Rows from block 4, named by matrix and row number. Rows with one number belong to one neuron. Each number is 128 + 32 x the weight over the matrix's rms, rounded and kept within 0 to 255. All counts start at 0. Numbers have three digits each.
# u: gMLP up (value half) (model.blocks.4.mixer.u.weight, 576x384), inputs 0-127
# v: gMLP up (gate half) (model.blocks.4.mixer.v.weight, 576x384), inputs 0-127
# out: gMLP down (model.blocks.4.mixer.out.weight, 384x576, transposed), outputs 0-127
u.138:105114134139121151080127134111169147073131076134170113122135117108139124056094111089096142143152124120080080110085102140105126065139140137115127151173103127092070144111146161095162116124096125114123079129046126109085145195163107175148103179076094134152183174184161151164148144140079088206106151150131145118131088136139110057123086155111091196103109189095135103099121096161168112142050
u.139:149131091183184094077136040140109108135142164148183129156106117110133127165174175178139125160119143122079130188113091096155066108163128090128075143083133115090159180144175144118117125170143101140096145166140133167132121133127083155174143125165106092174106129094137106138134153105089123178131113135160130169103177140116150104142121110138095120103128159125093142144144096116166111174099
u.140:135142139142144207106112141078141085101119152154066143118050154115167112124069175169097155118103128132182103154142101121195057104160099108148098096154144143087155142134117125137148171149143185106150135169132120128158154128119125084141082078140111145232160155123192127134126152145125139119157173124134167128129114146084168154136107119092162132133113208098126106126170149161138145129111
u.141:159144145153119136100185139166048127102163158166135109185085168106086142144101163186140108108123160113170161183134183140069170171170143087144135140154163063081113153107128112096092106156144155135160124121124133115124114144117136101149133097090157151142122141121173162114123142114124097172100087114140096101139108130080168146074100127117163129110152125140138193177164083089137087145089
u.142:134112121109120108049160143097103142099104197126188112113145074106109165197083098203162133086138124115131153188095093142139161069126094162135152119150076195118107167188166141119124080082147095130143043134117141149160127104114110106114102138084099076106094149112105102138150122113146091141065099120118109199129164101144136148158085138135102156128084118055061108106126122119128101171137
u.143:148096105125097127081122146097073162128108116124113126133101190114116154167090129119141156072100104174109177119114101153185145112135110094088126113144117140183108153097067115095168151152134175081096158131139120171158118133110094129176125128156122122151132112074131116096121114136124197057089107163082100126172108100080155125152123121114106093121127058144179079077171149132113147157139
u.144:126086175147110126112078129084125146168202098157148124138147160152156153112105164138179139174095074095192132175183126083084143142190086128151160098182130132156174162074169181066094164133137124139175126113100125096055128096144113096158096117134104151135114153117153122132103120115146132103134066138085100076192099168135100159122153178186107151157065135145154115102166126078097160173129
u.145:091127179114134137157093115123088110087086143163131134145160071114168075118131115150130156131098138105122156142116105120167132200116106117127140096100140166149165107174202091106071100128174122109140131165123108181103075120146132159137160132127062165116123110069149157102112128142118105086150092146110118100141178130182097140155133088094128143066096096125152096123163129097062080153078
u.146:090064159136075154119176142136137128144161192079139137150125151136129093086073122067144149106104044136108140144114087143149164133132154165143132176160080049136175091087180112044129182134176179128091119156169140127184093139108042167165094108145157200136136113108066148103181058116155096109185109066157152155086179118150132079169098115175089135127106174161104151083155107112100106153063
u.147:116098121117117158066110145171102122075042138101171152141182091161146117085115104111116095079117141131097137063116109109178143103097091102134088104065105155143113146146129105099091143144110166118126173102130154181196093083128127116154148149211141101064215128115125099110141094138148163090135108195134120118167180131055099134100103143121119084161134156143107089122181069147074111156168
u.148:092174134168184142095079113161176126096087128096140089097127144111116144083160127127058126146153025121130140178129142173127105114133161154106135112142151128133174124133096131119169125193099127100093085125094184118157138129153098138114147115114166125112176112177157054079114089099169127107165117129138125152069191105120126176112140145142095131088124124132067203061128108083118176158140
u.149:158131102121101203123130099093047124137128152139140129039150208064124167081139135183132111131225097169121073174162117152171087166114114142140133138110105143157145122124125137100125108064100150186102110118092080091118168157159100114149186152117121171052130209156139091137163138107099136124148120073067203151138116114110092051123147174150156142122114185162163107113164138129190177151122
u.150:162101150109135172144148127130088137148150146120139128151135113135140216081190107133184101112085163115124117151155134049146108139147117164116168172151071121146177086126054103072114159128080114124164150141087167164149146123183180093095084146152131141173183142128126130106154095127126169099115129103170167124102137125164095101102098084183124103093147113038064132090166108097176096127111
u.151:135123132149101098123155117117133087130079171151210127103151128112102187111135162150144120099131096094099113111139143109108125077142111141166136148142122141132091156104143108107157130113104128184088180121167128126160115126137167124176149169117101148106110140134158131110106109127125128122067105176039138146083080106134202209127128164135115101126086119166141101079123163098130133132139
u.152:137098205118089098085088070157113123099142121156149166061129163055098063136146102135127126130088090132083158107123138104103124080168144091117107185115097122057166177180080089140109133144134104082118112148131182097077124147077167129198152112138108091095134123140097147186123170142117164117185094106173113085109138127116147162154136174142102115122144087127183161140165073173148142146095
u.153:087095107079173143080086135093201131123083100171098089119095096116127169118096098145185151070147120108109093134123067116087137104180160169187138142235156140180164069118120060088133139182161158159137110135177133139093154100121147095180115136134139162113157105180159146077108104160128147120168126182170186133133128125131155140136144184056145155113179126126067153080141115146149087140080
u.154:164100090139097159206159094125152140073167167132150158151155202167133150071131122141125128143200119083099089127145118152182039127109187177137077132088150126199116159099081090079143059100030109075168109198090078101135147115188142115085133140104179106128142132099110094113080085150166189147147129148124161158160091119105152128137122106161143155148122090115156149131137108192094181127103
v.138:226046182078076096195146207074077074124083149130112085091078159106122139085090135138117152106109101095103149077135054110187102126074159180167152078156101155094127120148109122111188171134135145157139102081102169076095156102138177097130164145112127104143210129113179046115071160187122184173148067122158130095074096016103169168173118158097093187092149118155117105021130180095125121145142
v.139:168146133154100102093122154118100080161087131174084250146098124160182118153161111170136095207129144100137166092068115101137117098190125140160097117109101139118169142131123100153117086142146073170074112151115125122113144070132148114109134124146138121123174104174085088103172093165133175060141054144163155163152125106124083121126125138128124150134124193136184158156114114129101137168170
v.140:139188075125083127105155065109113131097071112102141071121147115142101085153083080153160132090125138112111118117135161152091167118153077138087140177202127141152155118124133126128125173114152153112079147122109141118101121135166090128146142123188145132088151142139126097108114113154134101040135076163155104152165153104107156111129118080132132140146114155137127117135095157157093097109085
v.141:097104126152143163099168127103094155155159132156113128094159133081143135142088114151180096083159068094070088110070120149081056167144103172182159134109151157110187133142118124128127111132195132065134196196161160132123130125096123130096150111122144136099149053078075193055131121183142145116186154152183117191136070166142135142069153204084105115141127148125116161109170151130130116171091
v.142:141134137090112088170092085152153144146141120182136139172160188073179068173139165115136144114125101133137130147145110159149145119096142137145179100076063107098154117100123174112165172108132076135068142162108091149127144086130075113131114106136108182152138147160142171100110096155095117143130107145110165206131169190107092142143130097128105079109149160115146129082148065149201163097149
v.143:097094100123138139076161139131094132138144158157140116087098115139170135134128142120171157100079082121132154114158128135144100178132146150160106151094145171143104157152095120097111092093161121059078112162090127130124098128138115092185088112115089153167160140141174154112152125081145157095061166101174100115193092142154197169122105126116158120112136132177193122163082141115142137169096
v.144:075159099117078113070105068061142083148136078118094101149068107156163164133126162122123144144174114135137077110147096115104132111145095123186158124101160125086167137092134162085129136152148093113162121108096156095090133165110141127133138089143119138084172106154117137150111140093135113115113118104109136123143102182138173132081154084178148091142127084080164212091156096099123133112150
v.145:141100161134158126201135113122173097118130133073154129136147123093135126129085164153095135205117170130141126117157119111042120179122104109100144125122168199155198089129138169171142128115131175123099127204114185121157144150122137104166106059115082167108108093116138141127085068100156096117152135152080169069127126202106102130159104093133117112170150101107151088094102113178107129104129
v.146:118154119128137102136127134079094148106141135074125151101163152104083137169048179102150183095106143135094120118110134105145085165058164093100066182125152160067116181150111127187111123118129151119176094177140213102117101094092164176088134151085103106112141181085107102148140077157107100212141147143141093115083042137130138120091084109141132086179119137099154120184153170158126140218116
v.147:123160146115119156143092039119146173101112154176153163119182096130100129116124144120121137154120138140124133096106067199101112174098113097146132101142103112116138135173139146128123179172102102143166108120113201152169068115112152157138102076186096101106148161121124171129117138079080156122131134205126089137090180132168185076062121172098131105181123148108151183084165117152091123081153
v.148:169126198208080189097130150147142100125089168176102127132165138138068145107143112045099174136110148126140111108143136170129100066082096143141146106143130187139131100121196105181112133120133130103115147154061200139180203144108093093140119115151130079195063059068156182115193157133121084131070143117134122096111083170084174097080129161134148099205139128114082178091153144107099136094109
v.149:167145174136053207101163187117103153127115134115116141069139101162135115149184170190148116158133120168076088130186145187159090109106136109104130177092113124128126180140165157158060032121121124108159072098135136118126145170144185095115094044080107134087107116226140122144166126125193096153167146105141133173127157116150111043110120122139134143159172190181098165117113129165156138216145
v.150:112146100145134102126131145142091149155096078109128140154126112132190128193076208129077124060174085062150110135138124154079129115065133088089048095132176162134161138076158065098134135115066111153155139100146161149140150124171079105172125072102133173142141112142113114153189154128130114158089094072138131081154099124135121148148135171111127148104167167145186138154139125137142182164133
v.151:107023082180122198111074076116066116081095107177030094100056140193080104133077160138148120153128170154098144156212055150222199099053174083149096069130096125154107124140157121255083141114118122183128101170093201201108149091007171164089127131114122105152207059024129037134058211171144122086153123155146187105105102059150096112096081136082193181133220160081176069239202222175148223159101
v.152:072164103107125142176161078086160066122093209152089135187162179062118150109119156097138152153166103141100118096163091150132110129125109029119095110068122146111114086104134123185163123137064134122146111098174105106167110096110142126127139163127120153073136133153169115074139165112156086057126099192061179098085098159162159159135087164099134103088125114090068131108138149138128111127107
v.153:115118097118151141100123120135146114119092081148122102168121110131197149084071095149049137097081125101119108084128123148141106081101131142175083110147115156092111103113121146111113100114160103118090103158162132145123156124173126161119162111117089104063112117074170132088147130124110173130113105137113159153144124116163111195108118163148139117111206142129133151141142108075144082078118
v.154:108097128123126127151090212086140142166085104120156105131121111155130151138100166119121156145184144168136095085147102073147091103127114146153186122121159114140127134090117106147139114099089172168158172091176115156154136106187111105145070167087087164099126099090114099185161096177081191106121108135112102133119100188094136114158116107151156100153150142091109130143090101103142060103160
out.138:128136172174093152152109153131141109121122123141157121134140099087141164118194128075141138134093139099143080105092175110099138124121146125102154112148111179089100150178138101108175200150179175110113110091106157165132143179134163139053159110138223119137088160155092112130218120144137127163125108179165166156106109135143087077093145122095139153076144092131109089116130101113096093120093
out.139:102123076136112165079151139105171099145154145069091128093114092109109155131094137165157118090161092077104176093125153147186071175120098146127144114152188141126177167085152072083124121124117109144084140142109079135138118168150111097111046143122113155188076115134130130103139120042116147126198136119088150112153154125103147129146139092085090100133129143103119104178126088121107117143148
out.140:095167184106162103080137129099093087123110139143126108103169126155126090178163135175116085089097140152159155161064094137077165102133147152163086146113133099146098117159125135143120133171128121184171117106165088130117100164100141146112113103137085117127110131185168147080155150160175124077158161127138152133127109131156136143156128054082073168103117171153110140159117137099170126068158
out.141:121143096103168122100188055114065142144136154161156134100172171132081173134162117125066110203086166144085158091114135110124146153110087124130124108148095167082123063160161119108047156119113094077161118066142152130149116114098097099090221107115171118139127120154123146148100120092126122151171083135170134089113162141128105113073079139101078113156101150083120145173085153110125057103123
out.142:143152135160103075069179102118097115087117182113128200170144151035118110147129124230161090146116089140062137092154203165130126132185140106120168137046135130127099097150113133144158074126131142115150076203082099138241120136093143153110090120116114147104135099122179183066144136123135124138103149120102129086099115085219100166191169144142170136160087177115131072095137098140159177055154
out.143:113160133147043168129085137143088122087115144151148101155126054112128114106090145114127120139132140144126162141142130108128145156114164166111160148204168136177115192095104115135124075144170113121172090112090140097072108042145103128151131057116138131153072137179132139101167115117127073109089209092116088171106131136123210101101130207181144114196107124187119134124143120153088149144121
out.144:126140054116161146121132118137141168115131120073085121098107143133114193107200111125116170083127100175125107123128078139127154135208212142128177073134154108122109106148098105130135146079106167122128129129200122121161139099080137124121100141149104114124103116109174101166189120215103140141180105137117091113110179127101149099164143096200132144064147153149125064046170149089147150101075
out.145:076107120171151139096126109113163202152186148104163112125155095051120225074189116121089121127130125109155142122152149088136139121101098166130095105148146175106127111116174101133153106169094063100180119176106085148155119143201120095142155163081108151111124157128083112081189096158154108119092152143110118148114115099095108052170198138131137159116163141134124090071146148143110134096182
out.146:120137165130205112066123089154150107138175125086163175113099158126132121094123133096112139168119121131178133105119122098102119121113048141150128134102099181080135130078079142151148093137079142155160126141144119123134176197092106140116165123121134153123158138099126110137218095120142121117158084087153117162109132108080133120146128132182109173120037166152114225101163129142120103089095
out.147:121120157189083082122158137096053117160104092137133146165151175089118152224127126089118119119081168108122143126122099139179064085105171122117060143120186138130113112137156111125130151127140131127127110109208100146148152123124131123133103108083081109123158142107109117069110119072179179141161178073103118088079157123117086102136119152157114159098152103084143141164145145119130140123113
out.148:084127124119107133116140137143063149102116136148141155206130117131167134138145071173100204155116098127133154105127109079130134161133138132125115135163141094163072141172114219165102120099150136088122213134052174120118135132096126119136091159099137175136168096146121119128117126097134114096163154130167118085124192105127158105139117139127133151146151100107099125147148118105150121130142
out.149:144154118110124139097202180117140131161113149159158089112104114086093115113116148135162116170114105127107109111132116124121108108158123091127107118114128112179104106213087114102165088111066192062123194100115165093112180200141166131095139124105152108096155137119116132111130149177111144160111095119123119097152128093111106126172126061150145122049143176116105110140131101139136114100065
out.150:083111106123116152104194119099075149109177113161121124154153120150112150146097107194127167121141084081181075140132135134085142135130102134102083150149158151115107087161103108129106129160123143103156086019162164084119140112143096122178179123146172168141153120148097103158206139116145138165098088132119123106145134088108122127144118124044195126150121146124117144139187108166193133074176
out.151:180115118130156246085204133136146145128085175119113093073116150143080114172125108182162121145146103149122117097138152060136094074120075120145122149124131154101144148152154085101137099162164124146139160123093156079065168140133187112148145177108130132115086093130140141082130103054082108111101162136130141087105115149132111107145138160114091112095138104133150112105133107134123169157152
out.152:102137098170086116092131155123194130131087174091197117108106070076115067126117163106126103094079094069125189118127118125161118102150110125144170141090093122154145175140139111160122188119218094160099158141121084050084113116128170145147152179135146122109112149181114113144127090098202108126147195140132167106133187124145136105114152166165115142138106101114150096146141085177136066123198
out.153:105149202159157130118163129115124167095062127131135095169113114145120099114098110157135119148174179088117148161122125095102080111127048162065133083100120194147067091055153155124073145098176115098150144113118113134059174148135070113176038152088119193130170136112139130125096131141168114086135104161197086038085090109097103147118123132093117086172157114125110080165062143118170114166041
out.154:147185176092135132136102200125116101095107012101108154131058099080122095188109097055136146085154168164137148079145141128145143117099169114128146084123105118123094150106108123169124120121128129120125200073087166056164109073102170149137073126130125181081136135090099080155122132119095188135133128169195145108101091131153098094130120107185144130192078152158155106186170118062138184113180