Weights of a small image classifier: 11.8M parameters.
Rows from block 7 of a small image classifier, named by matrix and row number. Rows with one number belong to one neuron. Each number is 128 + 24 x the weight over its row's rms, rounded and kept within 0 to 255. All counts start at 0.
After each neuron's rows are labels from the 100 images, of 14848, where the neuron reaches its largest size: "responds to" is what is common among them; "colour at peak" is the nearest of a few named colours to the mean colour under the peak. Only what is clearly more common there than usual is listed. The data: photos of plants, animals and fungi (iNaturalist). In brackets: how many of the 100, against the usual share in percent.
# u: gMLP up (value half) (model.blocks.7.mixer.u.weight, 576x384), inputs 192-255
# v: gMLP up (gate half) (model.blocks.7.mixer.v.weight, 576x384), inputs 192-255
# out: gMLP down (model.blocks.7.mixer.out.weight, 384x576, transposed), outputs 192-255

u.263 [191 100 159 123 136 127 124 125 157  83 149 105 126 152 148 149 112 148 123 126 143 141 122 109  81  94 166 120 148 110 137 136 134 145 140 162 171 130 100 171 116 134  73 118 157 150 149  91 155  94 134  65 126 139 160 100 147 132 126 126  82 101 164 106]
v.263 [ 89 133 128 129 100 164 188  72 164 122 129  82 106 119 120 132 122 198 106 150 122  96 147  87 162 135 123 112  89 106 184 132 136 133 113 156  94 101 180 149 140 125 101 137 121  79 151 117  98 136 141  63 162 123 154 151 135 129 108 169 143 131 141 181]
out.263 [150 137  90  75 125  93 106 141 142 122  72 127 107 146 144 173 179 141 121 125 163 108 112 150 136 138 137 120  97 122 147 139  78 133  74 153 124 140 189 150  99 146 165 144 130 129 114 129 133 145 135 148 123 131 117 159 126 154 117  92  98 170  87 137]
responds to: class Aves (88 vs 55.1); order Charadriiformes (34 vs 7.6)
colour at peak: grey (90 vs 50)

u.138 [146 152 136 158 140  92 122 146 127 138 139 135 105  82 171 174 114 127 157 162 128 100 134  97 120 145 127 139 130  80 126 124 118 128 112 157 137 173 173 134 101 111 122 148 105  99 131 123 119 120 154 138 131 183 124 153 169 145 163 112 106 146 141  99]
v.138 [121 114  77 174 128  95 155 111 160 130 168 140 143 166 165  79 150 104 133  73 127 113 168  91 120 144 115  92 186 110 101 131 110  82 132 113  83  93 137 154  93 130 127 126 132 148 124 142 158 120 147 131 157 130  84 100 106 142 133 110 124 147 128 123]
out.138 [130 104 217 121 131 118 113 132  55 109 110 126 132  99 134 111 179 117 132 120 115  95 116 149 119 122 157 112 115 152 146 137 153  96 121 144 153 120 142 174 160 125 111  98 112 168 161 167 151  92 151 134 101 144 136 143 104  96 152 167 126 153 117 122]
responds to: phylum Tracheophyta (38 vs 7.3); kingdom Plantae (38 vs 7.3)
colour at peak: brown (52 vs 24.3)

u.280 [135 168 121 138 157 131 155 134 160 112 143 109 120 146 154 140 145 115 134 105 122 127 116 129 100  66 167 147 131 140 114 141 156 117 143 143 150 151 122 148 139 163 132  67 119 145 143 126 108 161 108 112 118 110 117 113 146 170 136 159 130  90 131 139]
v.280 [ 55  94 150 117 138 137  97 114 118 119 140 117 119 109 153 122  98 128  91 127 171 149 118 118 123 146 106 138 154 160  88 139 109  97 102 119 143  94  60 129 152 113  64  92 166 153  90 148 114 120 163 119 137 132 167 127 116 130  94 135 129 129 157 124]
out.280 [130 136 119 111 118 107 126 109 166 130 163  76 114 119 164 111 117 167 134  92 145 147 140 146 185 108 138  78 159  93 134 153 132  89  92 182 115 129 104 101 143 135  81 112 142 151 138 168 128  66 141 122 120 139 139 155 137 128 159 127  76 107 144 161]
responds to: phylum Tracheophyta (39 vs 7.3); kingdom Plantae (39 vs 7.3)
colour at peak: black (26 vs 3.5)

u.459 [ 86 112 110 108 139 156 120 108 130 154 138 169 115 144 114 159 133 140 126 116 121 178 125 101 102 124 145 130 115 138 136 137  76 121 122 138 133 101 148 149  78 129 160 121 143  83 158 137 124 117 115 136  97 102 122 138 141 147 123 153 132 112 109 113]
v.459 [104 186 139 132 143 154 125 133 127  71  91 145 160 155 137 125 141  82 112 123 137 123  99  91 169 149 162 132 120 116 136  99 174 121 126 147 152 155 134 120 135 154 126 132 132 108 117 142 118 127 108 131 162 130 164 106 132 113 107  96 132 163 136 126]
out.459 [148 131 138 148 111 137 147 131 118 124 142 151 133 141 144 184  90 125 120 141 104 182 123 101 121 147 103 132 141 157  96 116 119 100 145 105 130 124 159 122 129 123 125 121 150  88 106 133 134 106 126 103 118 170 121 152 125 120 139  95 108 157 153 139]
responds to: phylum Chordata (96 vs 60.9); class Aves (92 vs 55.1); order Charadriiformes (50 vs 7.6)
colour at peak: grey (76 vs 50)

u.181 [142 163 134 128 176 131 149 155 103 156 149 113 126 160 136 170 126 125 127 128 142 124 156 106 106 109 129 101 175 106 122 122 144 141 115 190 114  91 119 124 141 104 139 121 111 127 112 156 124  80 132 132 130 152 145 107 163  96 143 123 139 152 107 132]
v.181 [ 99 156 141 138 116 118 133 114 162 101 171 103 138 147 172 144 136 157 128 158 171  80 107 138 122  98 139 154 137 159 155  78 121 140 116 149 131 116 155 162 131 122 120 115 135  84 113 187 134 155  77 159 139 117 127 116 173 118  84 163 137 105 129 125]
out.181 [127 151  92 120 133 128 118 147 166 128 141 152 110  98 104 107  90 151 153 134 136 123 123 149 168 166  98 125 124 110 163 134 138 116 113  78 133 149 122 181 118 146 122 155 116 117 120 143 115 134 131 155 152 147 148 152 125 116 121 137 105 104 157 110]
responds to: phylum Tracheophyta (32 vs 7.3); kingdom Plantae (32 vs 7.3); class Magnoliopsida (29 vs 5.5)
colour at peak: brown (52 vs 24.3)

u.475 [112 109 158 118 146  90 104 105 133 125 127 128 133 106 136 134 107 100 152 126  74 150 126 120 147 138 141 160 124 133 139 116 124 158  88 100 147 128 103 136 140 135 119  77 124 137 160 155 114 103 103 131  93 125 128 136  94 118 152 132 120 130 110 195]
v.475 [125 119 112 131 123 145 112 108  94 163  82  87 157  96 150 141 147 147 107 152 128 166 197 129 105 126 151 103 151 113 121 130  92 128 156 139 147  92 166 128 161 158 166 129 155 151 141  86 106 119 113 133  93 147  99 169  94 135 109 111 104 110 115 168]
out.475 [100 134 112 116 127 127 124  89 116 128 134 131 144  96 159 145 151 180 152 103 140 143 129 147  65 131 103 120 147 130 154 122 150 148  94 115 176 122 153 126 162 161  88 112 163 137 121  87 149  86 104 159  81 142 137 119  71 119 148 132 155 148  98 122]
responds to: phylum Chordata (96 vs 60.9); class Aves (94 vs 55.1)
colour at peak: grey (82 vs 50)

u.420 [116 136 102 112 107 148 140 141  87 146 141  83 161  76 110 145 105 138 125 115  93  95  84 127 149 110 122 155 135 116 132 151 118 152 141 113 157 131 121 117 109 137 131 113  98 160 124 117 146 122 138 122 122 129 181 140 118 133 171 139 116  84 132 148]
v.420 [114 139 153 123 136 155 150 138 112 128 125  88 124 172 161 107 140 126 121 148 133 115 163  74 161 128 138 135  97 130 150 115  84  77 135 154 134 122 132  99  84 109 133 138 116 124 144 110 120 121 150 141  65 168 121 134 133 128  92 130 149 131  80 145]
out.420 [105 106 117  98  83  90 131  90 124 143 126 103 128 115 190 145 145  95 102 130 153 141 154 129 175 126 106  97 146 145 107 108  99 156 114 144 130 158 181 143 106  96 111 105 147 127 124 128  87 151 121 136 115 173 125 162 156  90 129 113 123 135 102 134]
responds to: phylum Tracheophyta (35 vs 7.3); kingdom Plantae (35 vs 7.3)
colour at peak: brown (60 vs 24.3)

u.9 [178 116 112 127 156 148 106 117 106 131 115 149 104  87 145 106 160 111 102 171  91 115 105 118 142  97 117 139 142 134 147 142 131 104 117  85 108 128 124 187 110  94 176 132 135  77 139 118 122 136  87 112 124 130 161 147 140 130  89 124 145 144 112 139]
v.9 [144 103 107 112 181 104 135 131 129 101 118 108 137 187 133 109 108 150 119 149 139  67 120 171 141 166 138 141 129 152 116 132 155 153 104 117 180  77  64 152  99 124 203 104 120 115 155  96 121 103 133 135 143 140 115 144 133 118 146 126 120  87  81  83]
out.9 [133 127 111 155 119 146  95 143 125 141 148 103 145  85 106 116 160 146  91 127  84 126 139 107 108 139 151 122 129 145 111  90 143 114 129 130  64 109 159 156 157 147 127 141 113 179 140  94 147 107 122 114 142 114  89  86 145  90 148 118  83 140 149 117]
responds to: class Aves (98 vs 55.1); phylum Chordata (98 vs 60.9); order Accipitriformes (32 vs 3.9); family: Accipitridae (28 vs 3.3)
colour at peak: cyan (41 vs 2.5); white (29 vs 5.7)

u.87 [111 149 120 160 156 117 115 141 137 116 129 145 148 119 152 143 131 108  88 122 152 171 146 201  98 132 114 178 158  81 146 152  76 101 123 129 149 120 157 138 162 101 107 123 174 123 164 140 139 112 126 128 150  98 135 135 162 169 132 112 104 152  74 150]
v.87 [ 97 121 146  92 131 110 172 179 152 125 134 106 148  93 137 144 135 151 117 103 129 124 163 116 133 109  89 125 122 111 138 178 111 164  87 119 126 146 129 122  98 112 124 100 154 105 120 120 104 111 110 147 117 171 145 110 146 163 138 113 130 146  90 164]
out.87 [ 78 117 134  98 123 141 128 103 142 138 134 130  90 127 131 140 137 120 127 140 147 130 163 145 122 112 144 160 166 109 107 172 124 107 138 115 185 113  98 133 128 159 122 101 113 159 140 126  83 123 115 125 146 115 139  94 107 165 156 129  95 163 121 128]
responds to: phylum Tracheophyta (31 vs 7.3); kingdom Plantae (31 vs 7.3); class Magnoliopsida (29 vs 5.5)
colour at peak: brown (60 vs 24.3)

u.209 [119 138 126 152  90 168 138 103 169 110 101 127  84 130 120 120 156 132 129 138 130 124 161 109 108 118 128 123 155 119 121 127  97 146 132 151 136 118 131 111 198  71  74 115 149 114 168 157  92 170 114 120  96 120 107  88 162 135 106 167  74 105 129 127]
v.209 [125 136 132 115 134  90 113 123  81  87 128 117 102 109 153 146 161 111 129 116 170 115 124  89 104 112 163 127 149  91 136 165 156  83 171  83 129 155 116 110  82 146 158 151 102 161 146 167 102 127 122 145  83 109 123 162 172 123 150 183 168 106  85 119]
out.209 [ 93 108 123 120 118 120 171 158 124  81 103 157 127 116 134 121 101 177 139 116 123 141 137 129  61  70  85 134 128  94 117  86 144 151 139 125 118 144 111 102  96 131 119 124 141 147 149 141 111 121  83 142 136 160 126 125 124 132 105 123  96 128 140 119]
responds to: class Aves (83 vs 55.1); order Charadriiformes (28 vs 7.6)
colour at peak: pink (30 vs 10.2)

u.49 [124 187 155 167 116  92 112 143 122 136 113  95 132 153 151 121 140 117 157  92 169 120 152 132 123 147 121  97 139 148 101 170 145 142 119 107  47 128 154 165 106  88 118 121 144 131 120  76 103 126 145  76 149 137 116 104 119 128 103 132 109  78 149 126]
v.49 [141 127 198 134 103  95 133 158 102 153 106  93 110 120 116 138 153 127 105 124 150 119 139 136 168 141 119 101 132 107 130 121 113  93 156 147 117 141 122  88 115 133 131 120 152 139 143 179  97 172 109 113 120  86 134  73  91 116 137 112 132 164  87 198]
out.49 [164 122 124 120 136 130 117 144 124 138 118 109 107  72 125 122 121 169 136 142 151 108 145 151 126 162 157 151 168 114 136 127 125 111  90 163 157 141  95  94  93 120 116 115 130 155 170 156 122 108  96 185 117 132 143 123 141 101 135 123 148 156 152 105]
responds to: order Lepidoptera (36 vs 13.7); class Magnoliopsida (26 vs 5.5); kingdom Plantae (26 vs 7.3); family: Pieridae (26 vs 1.3)
colour at peak: brown (51 vs 24.3)

u.546 [102 109 100 140 149 114 170 126 134 119 141 104 200  86  84 127 112  84 141 114  90 118 127 146 152  96 129 120  92 148 126 124 130 154 122 122 145 139 147  94 148 123 111 137  83 147 141 118 145  97 117 142 118 164 132 132 124 115 123 133 135  94  91 130]
v.546 [141 113 139 126 135 159 137 148  79 130 182 115 159 118 127 111 138 118 129 125 149  95  87 103 123 142 137  92 170 133 117 169 133 155 138 151  93  89 153 133  79 110  90 101 167 124 148 133  91 134 131 104 132 149 137 107  80 163 154 132 125 133 121  87]
out.546 [125 113 122 105 121 112 107 103 144 149 155 108 133 127 124 122 158 125 127 176 132 122 101 123 129 129 121 146 104 118 143 121  99 149 129 119  85 164 179 125  94 142 176 139 106 100 125 125 127 145 125 141 149 117  73 101 104 123 169  99 160 122 142 123]
responds to: order Lepidoptera (39 vs 13.7)
colour at peak: black (26 vs 3.5)

u.400 [149 149  92 117 111 107 110 160 152 133 123 101  45 124 126 128 121  84 149 126 121 114 139 113  98 151  94 125 135 112 132 133  86 146 148 101 108 152 112 107 124 138 135 107 140 131 126 165 134  90 136 126 133 144 115 111 122 158 155 121 153 123 126 144]
v.400 [ 91 137 143 131 155 128 109 166 144 161  87 142 116 141 125  97 136 156 118 130 173 146 145 120 123 156 152  81 158 113 165 117  99 153 120 100 100 189 154 146 161 103 107  97 150 154 108 151 163 111 145 133 117 120 125 141  74 135 137 131 122 109 137 154]
out.400 [107 141 132 136 118  93 110 131 125 153 162 146 129 119 131 153 144 125 190 142 128 146 128 102 122 100 107  81 130 155 149 157 119 128 124 153 126 174 127 120 106 106 110 155  83 112 124 171 143 124 148 112  86 174 138 128 112 135 158 147 113 148 123 124]
responds to: order Lepidoptera (33 vs 13.7); family: Nymphalidae (25 vs 4.6)
colour at peak: brown (55 vs 24.3)

u.45 [113 153  88 144 118 149 141 125 164 116 110 129 152 123  82 144 136 111 107 119  98 117 127 132 133  79 121  73 133 104  71 131 105 148 127 110 138 157  93 111 113 115  67  93 143 122 114 156 126  95 106  82 128 156 105 177 106 142 127 134 152 139 113 112]
v.45 [149 136 112 139 140 166 152 164 100 141 125 127 159 130 144 124 100 129 122 140 168 135 178 111 103  71 152 140 150  77 143 148 108 107 141 157 136 101  84 130 116 147 119 136 164 131 126 129 126 154 149 131 141 160 131 140 100 139 148 109 103 107 127 144]
out.45 [106  94 127  99 115 107 115 183 115 127 108 121 127  92 107 104 125 123 107 110 159 130 178 158 110 114  94  95 154 110 148 100 142 115 143 119 110 111 149 118 117 129 140 111 116 141 150 170 124 109 139 133 115 108 166 156 128 161 143 143 155  88 152 132]
responds to: phylum Tracheophyta (29 vs 7.3); kingdom Plantae (29 vs 7.3)
colour at peak: brown (56 vs 24.3)